A small encoder-decoder audio transcriber, trained from scratch.
Model: mfcc input, encoder rnn gru, decoder layers 8, decoder norm layernorm, decoder activation gelu.
Training: muon at rate 0.038, 600 steps, batches of 64.
Data: trained on read English sentences (LibriTTS-R), 2.5 epochs.
Rows from block 2 of the text decoder of a small encoder-decoder audio transcriber, named by matrix and row number. Rows with one number belong to one neuron. Each number is 500 + 40 x the weight over its row's rms, rounded and kept within 0 to 999. All counts start at 0. Numbers have three digits each. After the name is the row's rms in percent of the matrix's.
After each neuron's rows are labels from the 100 texts, of 14976, where the neuron reaches its highest value: "fires on" is the input token at the peak. Only what is clearly more common there than usual is listed. The data: read English sentences (LibriTTS-R). In brackets: how many of the 100.
# fc1: MLP up (decoder.blocks.2.mlp.fc1.weight, 256x128), inputs 0-127
# fc2: MLP down (decoder.blocks.2.mlp.fc2.weight, 128x256, transposed), outputs 0-127

fc1.200 093:575518540478424485536489518517482446525482544509493488495461528483535532487536510443608423520537507541490538468446444526529489427478498529574505523481507532513528421567547523487448591483473464407541543497478544515497402476495499505453519443452513520483471530536503558482437572538582549494453529457525523522444483485468489522467487508448518487491506557593517494489462518472495538450441
fc2.200 098:505562428531543463460543469493448495486541554487531536444489521487589468474487566488540455558478477446528444517550495483524478515466521466463454464509539515505468552511464442462502552544516546586441447458558536536550512463577530568553511464436517493458566446506520485446502526499528510533463502472504469528473516465438405470424493539507503464508506530581432487487530517536490480433437
fires on: "o" (99)

fc1.8 096:471516522520475503525473501491497502462493472526520567455499519492474443518575451559566531525505525515494496506487487526520443545460548597480528455473474452478467454495529541478444538386469449494527463572533491435520527453484502566467510523567421541527561484481531480486538574485453445479513562533535567540483483501551512446488512435492507452484507487449386519520531486545531442513407
fc2.8 089:451547477471447493417519517480567425520556545465552504508490442526505516512543494480492480545505441453545524447491525544484509510479461552474507507435524472538485494455506477514548480503534540523397522493486530535512552533555543482449517496603537451495548435466482524546502498468511558483464466525398471442551500453492519498439504578388462519519470494529464498499477529452591568494531
fires on: "v" (75); "h" (13)

fc1.42 124:515501531497565502520515512550507513523485489459523507552558467553481512446477568591454547469573501503558460491551418488482496503521541510506497427482445463512483463447581549466526469516511514439467440472467527422443546501513572504458519506467460520471463411512510507475510460556523526496561517488508558439543445509424508486495474539485526453426529469462595510457561474536531454570483
fc2.42 127:421490496515520524501476566549518466459430464528464488430494512501472551512560518496467564450460471464505525532474564500483520539517508518593489550582521470528468415469447514474497490511475470519517520497530501579448498504421436516523451550400509468480407495494462478521497523437432519559469544440491554488518548534530497468516495471539503578510535529482523500462484570468472502472609
fires on: "v" (56); "t" (22); "z" (7)

fc1.251 107:523501590529483492462497489536487483516448450526451590455534559483542575581578500423488476436511469493458568528462513462520522542491502472446455548497475501487437544467486494485459512513537537496473452521490457454435503483554513490561525499476497510481517489521470528564451575516613530481500520490537457500567483526491546495482404436445443504440470529515570525494429470481456529489529
fc2.251 104:520528483544525533538499505430520486491540531478462486521507499481490527484507517548481427535496468478455455424442451432526452535468521522480465436476476472518520405500549543553569472509552518556508494519484503464513517555470450532595502458444518441488443405552433484485526551599539460491508550485536530494470563450503504550551512508523451542530491553494545396498505536538433514465481
fires on: "u" (39); "y" (19); "a" (15)

fc1.72 124:482478595556497511560472508461449466483500480430539473492493542540508566480472518458540504548510562513542501448504488540482507528581556549553528471506391536455473410536452461483502473547526497497464475416469520471543500484516547472599483510450468526510450578502478520485515473510474533440431482551491530466518479514476451468529484486513410425588553534537480525554471485462491535499511
fc2.72 131:453460433465492484564504475440461438484547446502486572480443518606451511460531475501539492542558520488582511463560564501516536498411577490493531454572483537526481465482503480480398492486514493447518524451486441477496542487488508456536512517491537484474545511536547559540575522450505477502413439466530471501467507474526510455468440524503498436532503542557532583479527541511553482508497
fires on: "t" (100)

fc1.249 109:413477439502438578519559508490482455444522494529518526468479539473489472598459544526454452511506485510532462536533561470476579523550497533503481506483537544563458454510570512419543489486496522487525542476517569504577478512379583508421482434508502499527487423546537429493538453551494477468491521487557505482509507446477457554539468494474462519540497492521520492417524517473456510482503
fc2.249 108:511536537501518517489496492445536468525534481482574508492519473524427460538456501507425497458465543620479536575513534531502504424488425430477506545532553514535454540493501533468509469489429459497489520484487424439554511504492468454542581496521515589485508467460494562503449460491573464474521496477564510494530543526463501476550506467459477508426462469587434529504601471529489545506503
fires on: "n" (100)

fc1.91 084:491551522551498489527496535501451505487512528539454525470551525542527427520500470513511455488455577467491500461490481501520455501474537502519582515526551533568440457484476525578454422473517422493513488505453465543440483491421519476568491613569413455466509480507586527513475458567510493568524492425501544489484478517449482539514522439507449479464487468486557489459483460503568529428541
fc2.91 082:519522474582554474470450442509546492459517500426480582472484473545450504570465528515491539541453551519497475545459504558560496540495508448482449440483518463564501568487483527519528554556474492517509486540459477512493484527533581466436512612544495502459478537528543454512461511494464442482505436443454428511456439551447435528478580530483440483516515456480561495508478563467542490495503
fires on: "k" (100)

fc1.56 097:479465537502535525478517439455527506483519524543432498481512503444538477489510534542478439498487593472544479462544473538549446524541536469578410504449506480513457441424527560527563513466493566500574551452485479494500495415452531469539499441527550521402552551479530480560499495524500532518535560491462558507571522462531555506502486469471489507514482402484516402454466488537497509490508
fc2.56 097:497419491465469525556485430457486505455515491506492534456450489456470499473510511547481490457508408559511587556530479461548483489498532498483478506484609408462453499482512457524488421512440448489525579404531510421489495422503523509491515537512521477523532460518547434473521504489537471537488477489545418478513480484503539547497516534505549544524605563517472568531507523535542514512561
fires on: "u" (45); "i" (29); "v" (19)

fc1.147 090:523532494574472531530419472493484482491540502438465446483502510579408423464530446433447467524530517527535459440515571547472430469578454549438485530501475476439519491528562475486504519501551522468461508382467493493520528454547529508519478506484576476550543506445604496522505488472577430468505518470494518546543531525535498502496480528453466494532536484466525474524485541568524519507534
fc2.147 091:499517521417498500547566528436502481521503487559467541442488491575450468473496573455521503435451464510477473415508486497473479486489499506464546463538524508542447567545515524481536396537458487412501530450445560543466619500489533572530500495477497535593612490508573520534549520487510451527516492459505484441481466497517508492494480502413473463523504494465529534464478478512527516516476
fires on: "t" (100)

fc1.213 088:529411477493453426498550478559456522510473556448498573505518496482536426457532463500524563514470490423508492493536477526487467532548528538500469527552524491591478460485559452540526525442529502521519471471453510533469540459447497536564520459474505492497499549481544399552416516537565443525442539489546503499506494472431511460501518445540559413504521452468550540531481529541540562457515
fc2.213 084:462532491455579448420453537494539452506481430504444496471580445508546411543469516523472479542498456505518480508520579520529569469482497418485489484527484507529475493466513524530514557515534479549468476518474552547491489512472572455423493542508488458393495494498553598456526559504479501553459505545493530443515590565509439482510542468519445492498537467494537427538523504470492529513453
fires on: "t" (97)

fc1.149 123:519501450481536478508525511477529477496503530504472582417478585494499431492522550486464583475428462469464496467481512499541493566507515490551519525444461499444475556485477483499495464516529471462539539492556498420472447446573567402440507522512524507534501509571487485451433538505558491516459431471508419515477473471518537620502518465492491485511502505506462516539580530562528519574463
fc2.149 122:454483480553452521488485535484528567449544538520478487450530521464465571492431500476514431514564484548504444422443578435529467511522531490520496452517499502540530521481416482526455554524572522569542475384539498517470482509483416497468497504478492517513467478523559569518452428503451493529476483467498490554520499442515475573501551549455561494530563513445456440527554503502513463490552
fires on: "u" (100)

fc1.253 067:484512486448506538541515482554479585453503511505524458470560574450463405489503511491514464482471475542539474580463412476516441481495523492513512489485529511563426509528575484513466522496544571498412555468486532506534511533524534483530506444437462484553486512490504504558425526472553456439527482461496447522497539518483525589432462543444558493551524494574538533461428517445527500454480
fc2.253 063:533485441488532481503528467525481560506537558496447535517466542570458430563476522466515524514453484497508471497563518527450436482477536492513530519527494500473551546514515488489475513515522570486509565459584579517535422443530496525485537464492507561533486438489480468484537442488493490470525513471508472571529389410495431461551504493467525433533507579542462526398548448451502453544472
fires on: "o" (100)

fc1.155 112:509449531525521530536419451524557572441535438547507511532511526496516415476473433517493476490450539433496486463526500466594576532485470448549455567570526529498523502483502475557483503516558432492505513492403500529480499469446508525530559544528501473513530503465499452459433464487550518509489493543559484485513484463580493442454507460512528546480438428508552510481456393494478485556492
fc2.155 115:542492507493468458519449601515508480435592461449545526495594485515550463486531490511508460510517441501471548542476460498530552492544398478534462561482512550518462487501494469564432547600483525423489479470429492517460498462455498489523469521585514482435561470492481493464489503459445523511528485469477542457552536507535439499489504507480526495450474526509471495558504514546412465567569
fires on: "t" (100)

fc1.36 081:482507449488474487500487448586533466541516509513438491563466480463546496565540459493462485473548561485464494488472490493514536471559558549518393492438524537476456491553520526434486533528534542507479553536483520546500489428483477489484461421481455531533460522448465502475509523499462559486460482479530472504475526495444462539517553520497454559546504433523612480504573411564465584547451
fc2.36 087:530437533559508517529577522560510467525521524535477486537512527516607510516492461543514528473514561525416469526409489497438505589490391478515519478479478461476469549456465521515478468518471451420449506498522448468451544519492482482552501512520482544509461469485537519469490482528474574559510500489485523475480507506458428469537543554425481531469446418582535505496502415507538578499514
fires on: "t" (100)

fc1.187 118:458540574493554508522489473542503447520458480486476476478484519525492469550477448522506478525473414438454572484579475545477530562503523495484479477520447494434500486553473409532506578537442461449481531414554537526430539520514543515509527481542454569455423469486460473496517474555474409509540479498551542548581552539473553496522463467494485474483544472471510554474504515545502489577452
fc2.187 113:396512554512512526509509528530451499488535457450488477505472545454478433478499579496488436525494529573434550545483494459486471506487554477478487466549499561495485527558500459625444474496514436500464550414465486507520523432540473457493506542519513512446550530480497491530587515438589442509536526474513492474454525443513473567537509571529438471431524490459488497517461516544490511502562
fires on: "s" (99)

fc1.241 107:564480468492548500505521545544557478625497544509487493440515535495501511506565528628509416517433533491490535471447459510463461501442518444445562463491501497492495484505498464527495418561475447515495514491543508496458489496486490445519480519507475516519488475504559453515477465517457557549493475440518557449541515554531512577473436485452496503484539447468525426516463506569536587415513
fc2.241 109:472470461481474518489476493504532481417557554456545489486466482447537546583503444557515449438451541521448492493542526523568450536468519474460545439535505569487500576507547480520548515504471493502505490538486493471432450522401472553536463566561496510468474558503470493480463527522452422504514533431523520549418538482481502543497481449528455547555561499517525477523457490489533584412511
fires on: "k" (64); "u" (36)

fc1.220 098:580503492494522490501485506522520519462420423539480476494484517471537512487543492514514508531443548483491475506487507519447526497398477486541499549579479487550565459427524509471464509535616431451499457519493554483511548529415524455452520535473477527495507439541549516507508459546511563401440557478503456484509513547445509498505552503528415490518502506564542462508536485565516557426440
fc2.220 097:496465556461509512452455538585455474458497512504494508425522492524459497496484497522552509532531512471460432450444545508527500528405464552563468522495559560460501429474551512432524576545588453448528525466545404534523532495509489533511484563558446492474522523492495508467443456535427613451466558457462471551480477520487455487473526483490521466495514512533555523521503502502524516577491
fires on: "e" (78); "o" (22)

fc1.211 041:504398431558505545539511484446497450441527454528486539452523527485508519596508529530489519518536497588513510498437447478477491509549505559482494506459540481547497497474481516519476540475487567516482467510470457498426562512427441560481499489450504508524439546506513467470476508567560444592436519501448489517502452492503412523535510566503487528547564405432551522467474490466549529478474
fc2.211 043:436581552478476464487505521478478559523532531511485476555479462506548492440489437570483463449424538518390454547483522461550480484550566454520491514522585431468530468502483500466483554533625432458490552536510524477542514493549513504490527497519459523500551464494539548590470495473475488430505416528564525527541511468519523518479454501526442428495520500483460477496489436525520492512483
fires on: "v" (45); "k" (31); "w" (19)

fc1.174 109:491569505482501463524540500425461499497418527477492504557485586500486511587489454553549469432460547448463476510544516555499531536477539564495475509494484500495489557543504543465448448396508526492497465485549555487484404518428407443482570559487463521468500538486482482507477453538501480582500497581497494441536427542506473470520437501511534532466485496554519520496585474485490526493508
fc2.174 100:493475490411549455574454588457515511537512492501427579496510465490499515549472500463529450492496552506588467481511428429544442521542530507469446450590530466455534541555500477484486448421505455560450528445498538483432555570476456538520515518518553486484451484504487481516471499526468521518480492534496506562531484525420529531507511527590470460478499501513563543527538471451512463513439
fires on: "e" (89); "k" (11)

fc1.144 116:466469528495497506510500520471513501526539498456457529526530519457523498465478446582494524491425535471460495467471558473530463487515467522449507594573488510511528489450491504504473413533454397482483503468466520521530458524493551477428527519478501564519563523576424442500572514478442538532441605533539474550484594582498509522510511553501513512466548474460447501447467538478426471531480
fc2.144 112:492494496524453584512505538486538546519563468496443476503422468487457488461496492465515488427501463468553510408542454464525600488418494497502482466539512481561501478521506480469526589535548534467508489512496433528463489436489614516438486540533440490491508470600437482513430462506521519552503530516577496471450500517534467512482454524509520547510581535496512516462509568417513478524522
fires on: "o" (73); "c" (27)

fc1.143 089:470509468529453492462502583481562468444505517502481592504529524523494433493536500554477529459471510492505477515545462568505508392468539567429485571506448495561529508546470463507543463497520534455524462527542481493522578494417445483486565421468497537528506472431428427481526523495526549503527438510453495476561503507468560520466471506483469560498464546511496540429434491498494569442523
fc2.143 084:581477397559453447601525507498540529494512531484454522543538611488502515472511406482503538536480525490516532545531515503501460461447457529546461621545496465474538530542507460484421531462431481536463500480542477501509466548451588503536528487515457455511471500477488494487485444485472447494518590485516519542524453473498458508546456459463485530468510515527501541421502487454546483454515
fires on: "e" (97)

fc1.33 106:487500418465479545466448520504464534481583475437430527502539492432512546472522502530564501428479548472546509506505494466467508513508589551450515548500509491504417466559509483465383466491563533535516599487460515540508542459554533420502522499454464522526479560507487422476513493517534431502542483519452446493491486455553496479519438491533504606477510500493512473522570520521539503543468
fc2.33 100:497533449497484470491530562481474511450502478526517493446459526505491568487573491493532517537449524495450486539474544493491540511551470415501464480487448483457552512466502504530441491489495561506518488480496513590428450546449475443556551507525528520510438454500404462462596462446581473481523567481488452538486575623559485479508532450530449488517534516463535589489499494532499487456531
fires on: "e" (100)

fc1.208 110:502525519496508509519381451553537474452532540510509468496526549480473488470479469473464447509561552473563499432529488496528543524550520493437578483512532478501503470537494490575516425487503442509429525463471482409490456527561479519523548523442491590533506536506509496544499524548555530454397495481508464413477536552558539454513521461503517424563536529441500525515455549551479493527530
fc2.208 114:485531515509492451499485468478474497533491483478508495461514473555501562470417419510513472487453537528536495490472544484472440461497502544460525510437559436459532525526481535483498482473516459503459543489543564477471494494408468532629477598498449539423513486436545508502529537617475493563526459539468455560432512480544524569537507440496482493462510495485534495506449459569476570511521
fires on: "t" (100)

fc1.16 111:519546506448490509498521506492581515504476493514488500474456609493493378480570478525490435544495563467555504517537510488459489471470483570489505390400438522495473436570494558571507487519513500461505404542472493505516523493564540464474527487484507465485430442478550522435504569541495500476564520570542482499552483525550508530459510520533491509465523497511474456519541502446488483451444
fc2.16 110:535490480467400492555567547447601501453522546497467529452493460477461522469540495586549469524519483472510607500499544468520477500519400503501519479460474520515458541494438592535476494511520513552447468517484539541462526453479438494443585468498530505485451439479526455550513474523526527497515439479565443468432574459564511491507482504534543485508535456522461455533514534457474533518504
fires on: "q" (100)

fc1.68 110:534503456490494487512490517523533434536502461552540574478522491509419426551552462553561520457487522486462524524553520464484437570483469463501499478539497455485474450547439501506512540576441452502513497466505499540504521546487557462536460536483535504520540454558481474510406504494535519533471545426517518491477474426474493513484421546438449499485396481584553435537486551581541501514535
fc2.68 122:515549517501578472495560520559537553481451477489521487522523522555452528463508530520454514444503438538538529467562498509563535407507532513468564486493504598509492448515494504441521500536557501527473491415530399473475460494494525435467525515430458463515523539512462513527634429498493474525547476535426435484528489459491446511493516523509571479532544474454526520501455474487486479465428
fires on: "s" (79); "e" (21)

fc1.202 115:494488505474548584499483536566478508518479429526447566463431503445509520516586544540491418523435578562529517500491475461571489520499470472574502555463473515503493483481443502494494567426543512486547459511461482388495462545477531488522526488450465581460513449416528559578524492471528447499471528518546492458519533498496561502501494528442489445475432516496504444514543526514536483473484
fc2.202 118:490465446493542509506559501543505469503515492461431439524446452539533487450434548525547500428520502470495556489475548573478555512484486484455449545460521487482533482526559468514508476439516502493477592537458539480484472537483495470482507539482448566503445545412467536526497494472393468448572531600536507557471466563512512479494553566521506489482527483560462446528539477454580511441495
fires on: "v" (99)

fc1.92 095:477539497557489512466525481479419515496567515494546486573500516434486508503507513524478593433456538533488518512495465555482533514572514475482415493504447448477445482492491512497545504520495506509470479421489473468485467432584527497610480582481557529516559543552519513476466559426543490510552495476499510564456501547556488491466526431515518476457483520529445398437547444458518537505473
fc2.92 093:556539484507488509475488602481544487440516499531582479490495462519488505491508489488540537475563463510528524548445541525488516586517447514501503541554444495485464436577517566598471496511529466506520473496443484497507478558500514487569456473403515583502450468468471410574521482532452427535511480488497491479519495503441472501464484500464581525478521481474455518505455480537539409562423
fires on: "a" (86)

fc1.13 103:547481411504570464442502475554495525549483483512481472429471514393504480498528589551451444430459444439494576512485507521468480483614446535477477527504506466504457516532536536540557449517487476546550500467558545490528493527494538454568473507536515463542477491525549391496509486496471466480464439514508513451493453458518494527478484479525525551470471523552534520538544493594528505472546
fc2.13 100:496539557396503575543542513579528502489477448446495458475529438498482539502476491488521558481466537445540440456480470527600434521436543468505517426504471504513454450534457499560490542517503483537567512533538543438469435489468497476425516486511493486455533512487461502542505450477525539530519402500550460481594489481530450489528480476544504552476465513552537483479531514571508544495581
fires on: "u" (100)

fc1.224 057:518447440538542466470472543441527529498507500474422478560532483458577475551433484552475581456524518416524516495561489524438484491495470530551516531469450460538526460542472403506489420492462524441473497543468486512463483526525552515508509517528560598480547526456498542561485478539550527503529484469453486467429563523529523513514544461580486442502529442588480478553520540482487511495509
fc2.224 060:470487531500519514526523566551449524544469479512480494525489581505504480507401457526444545469498517511508474472480483475560553480445447458538536573521455429491479431518517607535561483473520528404461511533442570497514499490538562527496508548505551509501442465456450597540468518531514475467482469506493591533481534543479459557499450457479488549498495497457549476508545457447511431484442
fires on: "o" (63); "i" (30); "u" (7)

fc1.192 101:570423511493480435475523542547462529457476506469478533431481523498535426541543414545427547508540535508497498494557468540442536566481514536517529494492445525412457434516514527550462513478482517479468492423518459445475381462510513465425521528460433550537482530519460537513547455559513537527507461546490481555490501523513528570551554497500520544486545504519477564473485484509528546438474
fc2.192 111:505515556571456539458460538445537457545538556561525538442506532534516474480432476423480435475505523473531452549514501561503539483479548552567439521489445478436459484498476469530467457432471470581474551483505476481533484464518472546539479550507505489540560476441495473439463420463470536523515502580533563527520434493512487572543542510527530508443463509474464587522456533502464445485469
fires on: "u" (48); "h" (36); "n" (13)

fc1.173 102:512560561499485523476487486476566512500454511496416448452442529560607489478449509466489466437526481477523444551533476562545529456548502480503526469505544440468423409492506548524554563445504513481546504493426491561535502542460405486489577500461499496498531497441482577474475523521458530552455455436492509556489487537493531480446523541488479511517536535610494507526493504479532499469522
fc2.173 105:488511495511460418439443455483526502558570565486524447496437501530543486505482529448481532483531502534493506511483469505579496418510528476543519500505576484466523471506529466556480495430554553428539462505490486560565530483445441509526485464438455497549497473552453567559457642547482471514509514529484498482481595492456512507464488510549517478464502568499468521515532439492510473494414
fires on: "o" (99)

fc1.83 112:404464518450516504418447525461467500519549573489521396474444560490542427450462555528569502469490543476521468536507478535490510498498492509544485502456549449529485501537493540497491473550500554414609571460486540512490499582488496482495494522539522408532550479544511540501530514515455488457453534533431539485503493501522616480472465436493489547522449511509519458535510458492493517533462
fc2.83 098:467511464509498524439537468491522559524513494527511505496499522521410566528480502508489480533490499498508430461515504459566450432512593561481509431475555547513564491488508544530500392487522492469482471458442475486407465517467504512528561447529575486512472507432527429527523492494523501555517509459540532516443525580543459444545531466424468499541509497570492488510480585438502573435501
fires on: "n" (97)

fc1.167 104:494466450568446499466469574512529460593494488495535524453487541497470540508546521435521520431517520535510473525526443451428435478498516464491550510486547478476476508541544520516490575458403507433489431460513557546486456454520509503562551546488505544510507492484452502494540526437485535526538529472494523625516414492491558514492557464419510504477488489432505466542534504489476535588473
fc2.167 100:518513422445521522566500471460552473451517537473469532454473518507483482564434491592550468501514444463553481480548504497516501480518531539502474490546463499460538476496443466443549539539438427542466476484464487486512466541530534555518564501547517517505528470447506477467507521534450561559401548429471550497521500564436533578438469491491523570516454460553542560480512414505496491530455
fires on: "e" (69); "h" (25)

fc1.41 079:515501524567539520520569454540566463545520542526513516468508545524559466504513478541467480494485521471485534478499537511458475489476401507455554477450452458489564436465534537544418520469475628518451508491430537494600478471511555453448548445415529452518525460453488459499536486531476475511447512541503528495438470507517487538434440507507521455519475549460516541490448557498547547539488
fc2.41 081:516488531505503545461483446442490545522583519475503517581512489530481492517569419551512455517524523474552514451483446491554481504432450481558516451519554430588457525422526497466557539508501465547531548513557534591403476527527527486539573513395510522553533465482515563465434506459522479500469449490503450478518508529467465544457467470514465453476482481535542494502502495440513490528454
fires on: "o" (100)

fc1.76 104:407498522483479461544519493527458510506496477552502523493538519468511383515546530532480534553535519444512489556571482461515535552541478533546526467525434484498573498517493432498550594502522514463519486536474531479473404452482518470507547514474495448529520563513438517468478481463519516435491551426413482469579455470467462470471523519423469503488467556511490513511567542516513507537393
fc2.76 104:494517463497529543538505497548513474498509489522576545509429439573478492545460462505549460457522486447450519524501482479489521492451504509464478537546526564505470495426512476478496472468463495506565485443496526473507426509532541462528528588482537516462467466456536513547472500570476561525579520556498527534461514469527480520621462516555478432438514492503449397471475451473586485428571
fires on: "w" (100)

fc1.198 103:466496481551480544572494491537560491434549460392474564542500505498574518508508532557577516544461543534467470497547524502466511538458543526478458481449401397522484486478575532517520456477531477443547527484516492557498495495456550464534481492480468519466597400474456550459519491507515520540586447452490497503528512552531428533497510506575481530483508493483505456491534457470505496485461
fc2.198 104:527474514491553496504479433492483487570460477518493528527458608552531520454507554494439548552532517617523521557457560434475492531455514493533517508395558547455502494517492491520499457491521436470513560468525517496538453576516440460495557518568473500548507490433447527482504461456446502492476476467554528452463479529510449481492534429454462487510541531471509536425467526525496532433437
fires on: "a" (47); "i" (46); "y" (7)

fc1.21 118:449475527484586490509450435464499516534509472437431504537571485510475488470582626526486506500490468448506529541540528432445450476535493542500525534484466512467527512547493511486537487490470472556471440542451507459460540503465514459479521565557496518519414534479547534471454478514543460528518475460538403543423563525452512474480551441552459449499540527540537512527465447536553513480548
fc2.21 114:486427480563520513466484545446519510510523503499535474491514470515424500466487527439484499511459485555482540559417596451472502459485546567540560510510526493497434466523497470568541455492459502554470420587500527547496488472618420519481477475460461505504418533481504521445517531572500474485552495545485508563496560518495467468491478543516439485509485531513452494563520512409450545501465
fires on: "u" (70); "i" (30)

fc1.243 088:525506563559518479520458556505492466467421517529429437522520479543537551533488485444444525452460484428524488491564482496443497418527473570533543446566477496484558491504508441622515456487513511514489430479485522538539505491493538534532539466534472490493560475530496471550479462495458464459515488418532551455466469526512467531505453468497549497481562497571510541490526420523531545606474
fc2.243 083:433443527463533392470552472592457485559472409533519458451499483485470455468550534535533508531521461497498508475495485429542554526437481492458503521579493474437520444481555616526497534474515497499503488572554445517466496462541476481476483491528504484542425538457516482509505491507519520517476553496471537528540555454567463497569481524511473437506500569519533496448512491521566421449509
fires on: "q" (75); "t" (20)

fc1.69 080:477479509519495543512462402515474480543427576483484443535528508505429496502573539539513512528435535528526469484423579532496551497498461447488495563441503544538473536445502489473451558497458549568497458524530517498460520566472549462468497458437476474461492496420507492578474500508519539497451542483503581488501553435490503496467509479454533541504513526540568454456455506444483461608459
fc2.69 075:522514501547571490460536515502494440567477471413500545481468532444464481468475558480521508538449582474434468419511423471511485535461516523488493535527477515546509522485465519441554397585518479479482491531532567495518473473562485465501498482570505465505551480477469503485475542425496463490525448617568470526442590548472513489503548540504517452482460492531482483456444542491531462459484
fires on: "e" (69); "i" (22)

fc1.49 098:531521530552515441551500574473540504403528423502462416483439497481533526549456506514505509509555548511434518396504496548555507439488564565515496522470465505512481556581523552440498478501504502488498493591463482492536500559511529541472534424481484468512475475472492422451496513506492508531483492503522535404588467481459543491472487486477544505463512446531536483506504457547460579560457
fc2.49 103:511482462508584531527590466507529468452516536488423469451417477506537538526450437483533542490546460506466513406527497505498536479529514519516535515557613564445512579503493509544493485574537603487515545494467461546496499437518506508500458444528543472531485509441519560504508470483448495486480543463463505428483492475446522447475512512464475545455499433514537478574442532513477541433521
fires on: "u" (60); "'" (40)

fc1.226 104:469460481499497464428455473526514453484509460557487485459530594481509412562484488484459431430562515465454512461493515564526438486536490508439469522491541504461503542503482516487556485507584482559506537534526538491469466505585555571468558530520566565480541547613476482525425442496482476526494518537496518478466425475531498518497564524546516419499461495477551492479476505443504560478511
fc2.226 096:519553584447497489527508533495503509404493524484490493494554499542455449477422463504488527479464545532479454462496561505491534536424473439608492487485510506531516539503457489508529539486411504469515515556454516411474524511529438520509416556553497478458510473553502495464517473553449497579514501465491492589452546589477427547566499509497484498459444513464493481498439552531562524508534
fires on: "k" (86); "a" (14)

fc1.233 086:489578496594457446537425488512529539483528455548484518556478489474484545542515452540469569618470519462483476485583520508496532538482528546504471545504445459493474479561488473489588478476552564561542471436492437490469513540504448478553492452540517539535463483463497530441444509555520448450507496463464540484463517567511487540510487472561493533479480500441481537428467496402489505489468
fc2.233 078:551552432484447510489470458500516455484460437569549502552476555507473501467526489482452465473480502487547465574552508509470573464481600568481513534484529446502533485467571543506476514504563532534550494437513480487482493495510517521509508533435511499475472537418470528500514469565504425502546520532481526492469556483458426548452408559480466501470519513375471517509491455462591505533465
fires on: "a" (82); "i" (18)

fc1.79 110:513413482509506518461494490536487453540541516489489508443540608551562500486622489542559469443531479563520502571525441552516467544505508518501496397532518490477480466490492471466519421440489510526411426450513526469523471497501544554525487385428491484491487553505468558532492463524491530464544523505498535430497560524563481467501546496500489469517469475436522495521462437509496511482511
fc2.79 109:502512428454554478460476459504530437465433471444497458500466516541485498482537463559540545574423512568510478489473557524571531582463474518527487479512469530501516525493474522506518490482436482537492506582575440539469440490540467543472505504477466460458566530546578463467545534503432511501420534461512493495508522470523541479529442570534485499500508541495479539400436500488483442586550
fires on: "w" (76)

fc1.130 068:479521442438444422538499475475490573513500501492548538535477568546589474457566501471446540497428522524496465484487490543481524505532498507538485510495499525549435471426511471433526481556497521501521493500415488468470513566520430539525531537509527550531485489498516479495433462512461469419471475485460536532535490523541567433516480567488516581549519527503446415414465427522522471559548
fc2.130 066:559443415477559440546513408537521509466487479497360438516562556493485527539498501511478491487474548486511489534517467589509520456524476496497543480460465469460510490508553499509549503505536527503502448455457537444496533421550571530449502450455503430490520519465533497446552508494489481539503509598459560481447527477520552557514524553491529489519498562495457513495479439482511547589471
fires on: "t" (83)

fc1.134 101:451468471537463541461432500549538562532529507503506486471483449519513554594510498518468483497450490473507471423474459512509508514515559465463533525513442506555538449550507419479532509483571493487429512532475554576476496451485475542403577476515458525524526476540409549524428504521520504512424501416467522531472445443524483506507483557507556456534498472555456476523547479485532490598500
fc2.134 107:510440494519502574548429509524549501491547494537505526544541486433509511439464451505500506504473502446550498530458507493493551473439605501486396531520444506492479501452481508535570528492567532456498498509499448457507403467559498500571500512467568509498480565472471438501581514452462495501540493531575493592534486446480494475469534504460502445449502521528514495518602472471464538426491
fires on: "o" (100)

fc1.12 112:530540474482528544507528434544445531507460520530461410496542464465567492493476446584475538488500525518503549538553469435411503551501523570444492486449552473494439500549469507492526507482516603471450511502537505505490479506477519529512419515480526423446552499467507499504550567560576475558474520535516543506495463490467492374492529519524475495482463485412494525516498562459444520548476
fc2.12 110:503490515519487476475500463491506576390539490454549487431539501588492516489523515522644469465434516453420448502540479576513421473472517449481447504477539524466485482511472587477462532429540510541502485455561500484444512496524527519446533472459467476507454506427487511534566552561500533502563511436560493494484489573485543518479532502514533533525442516481540504478535445511517512489467
fires on: "e" (100)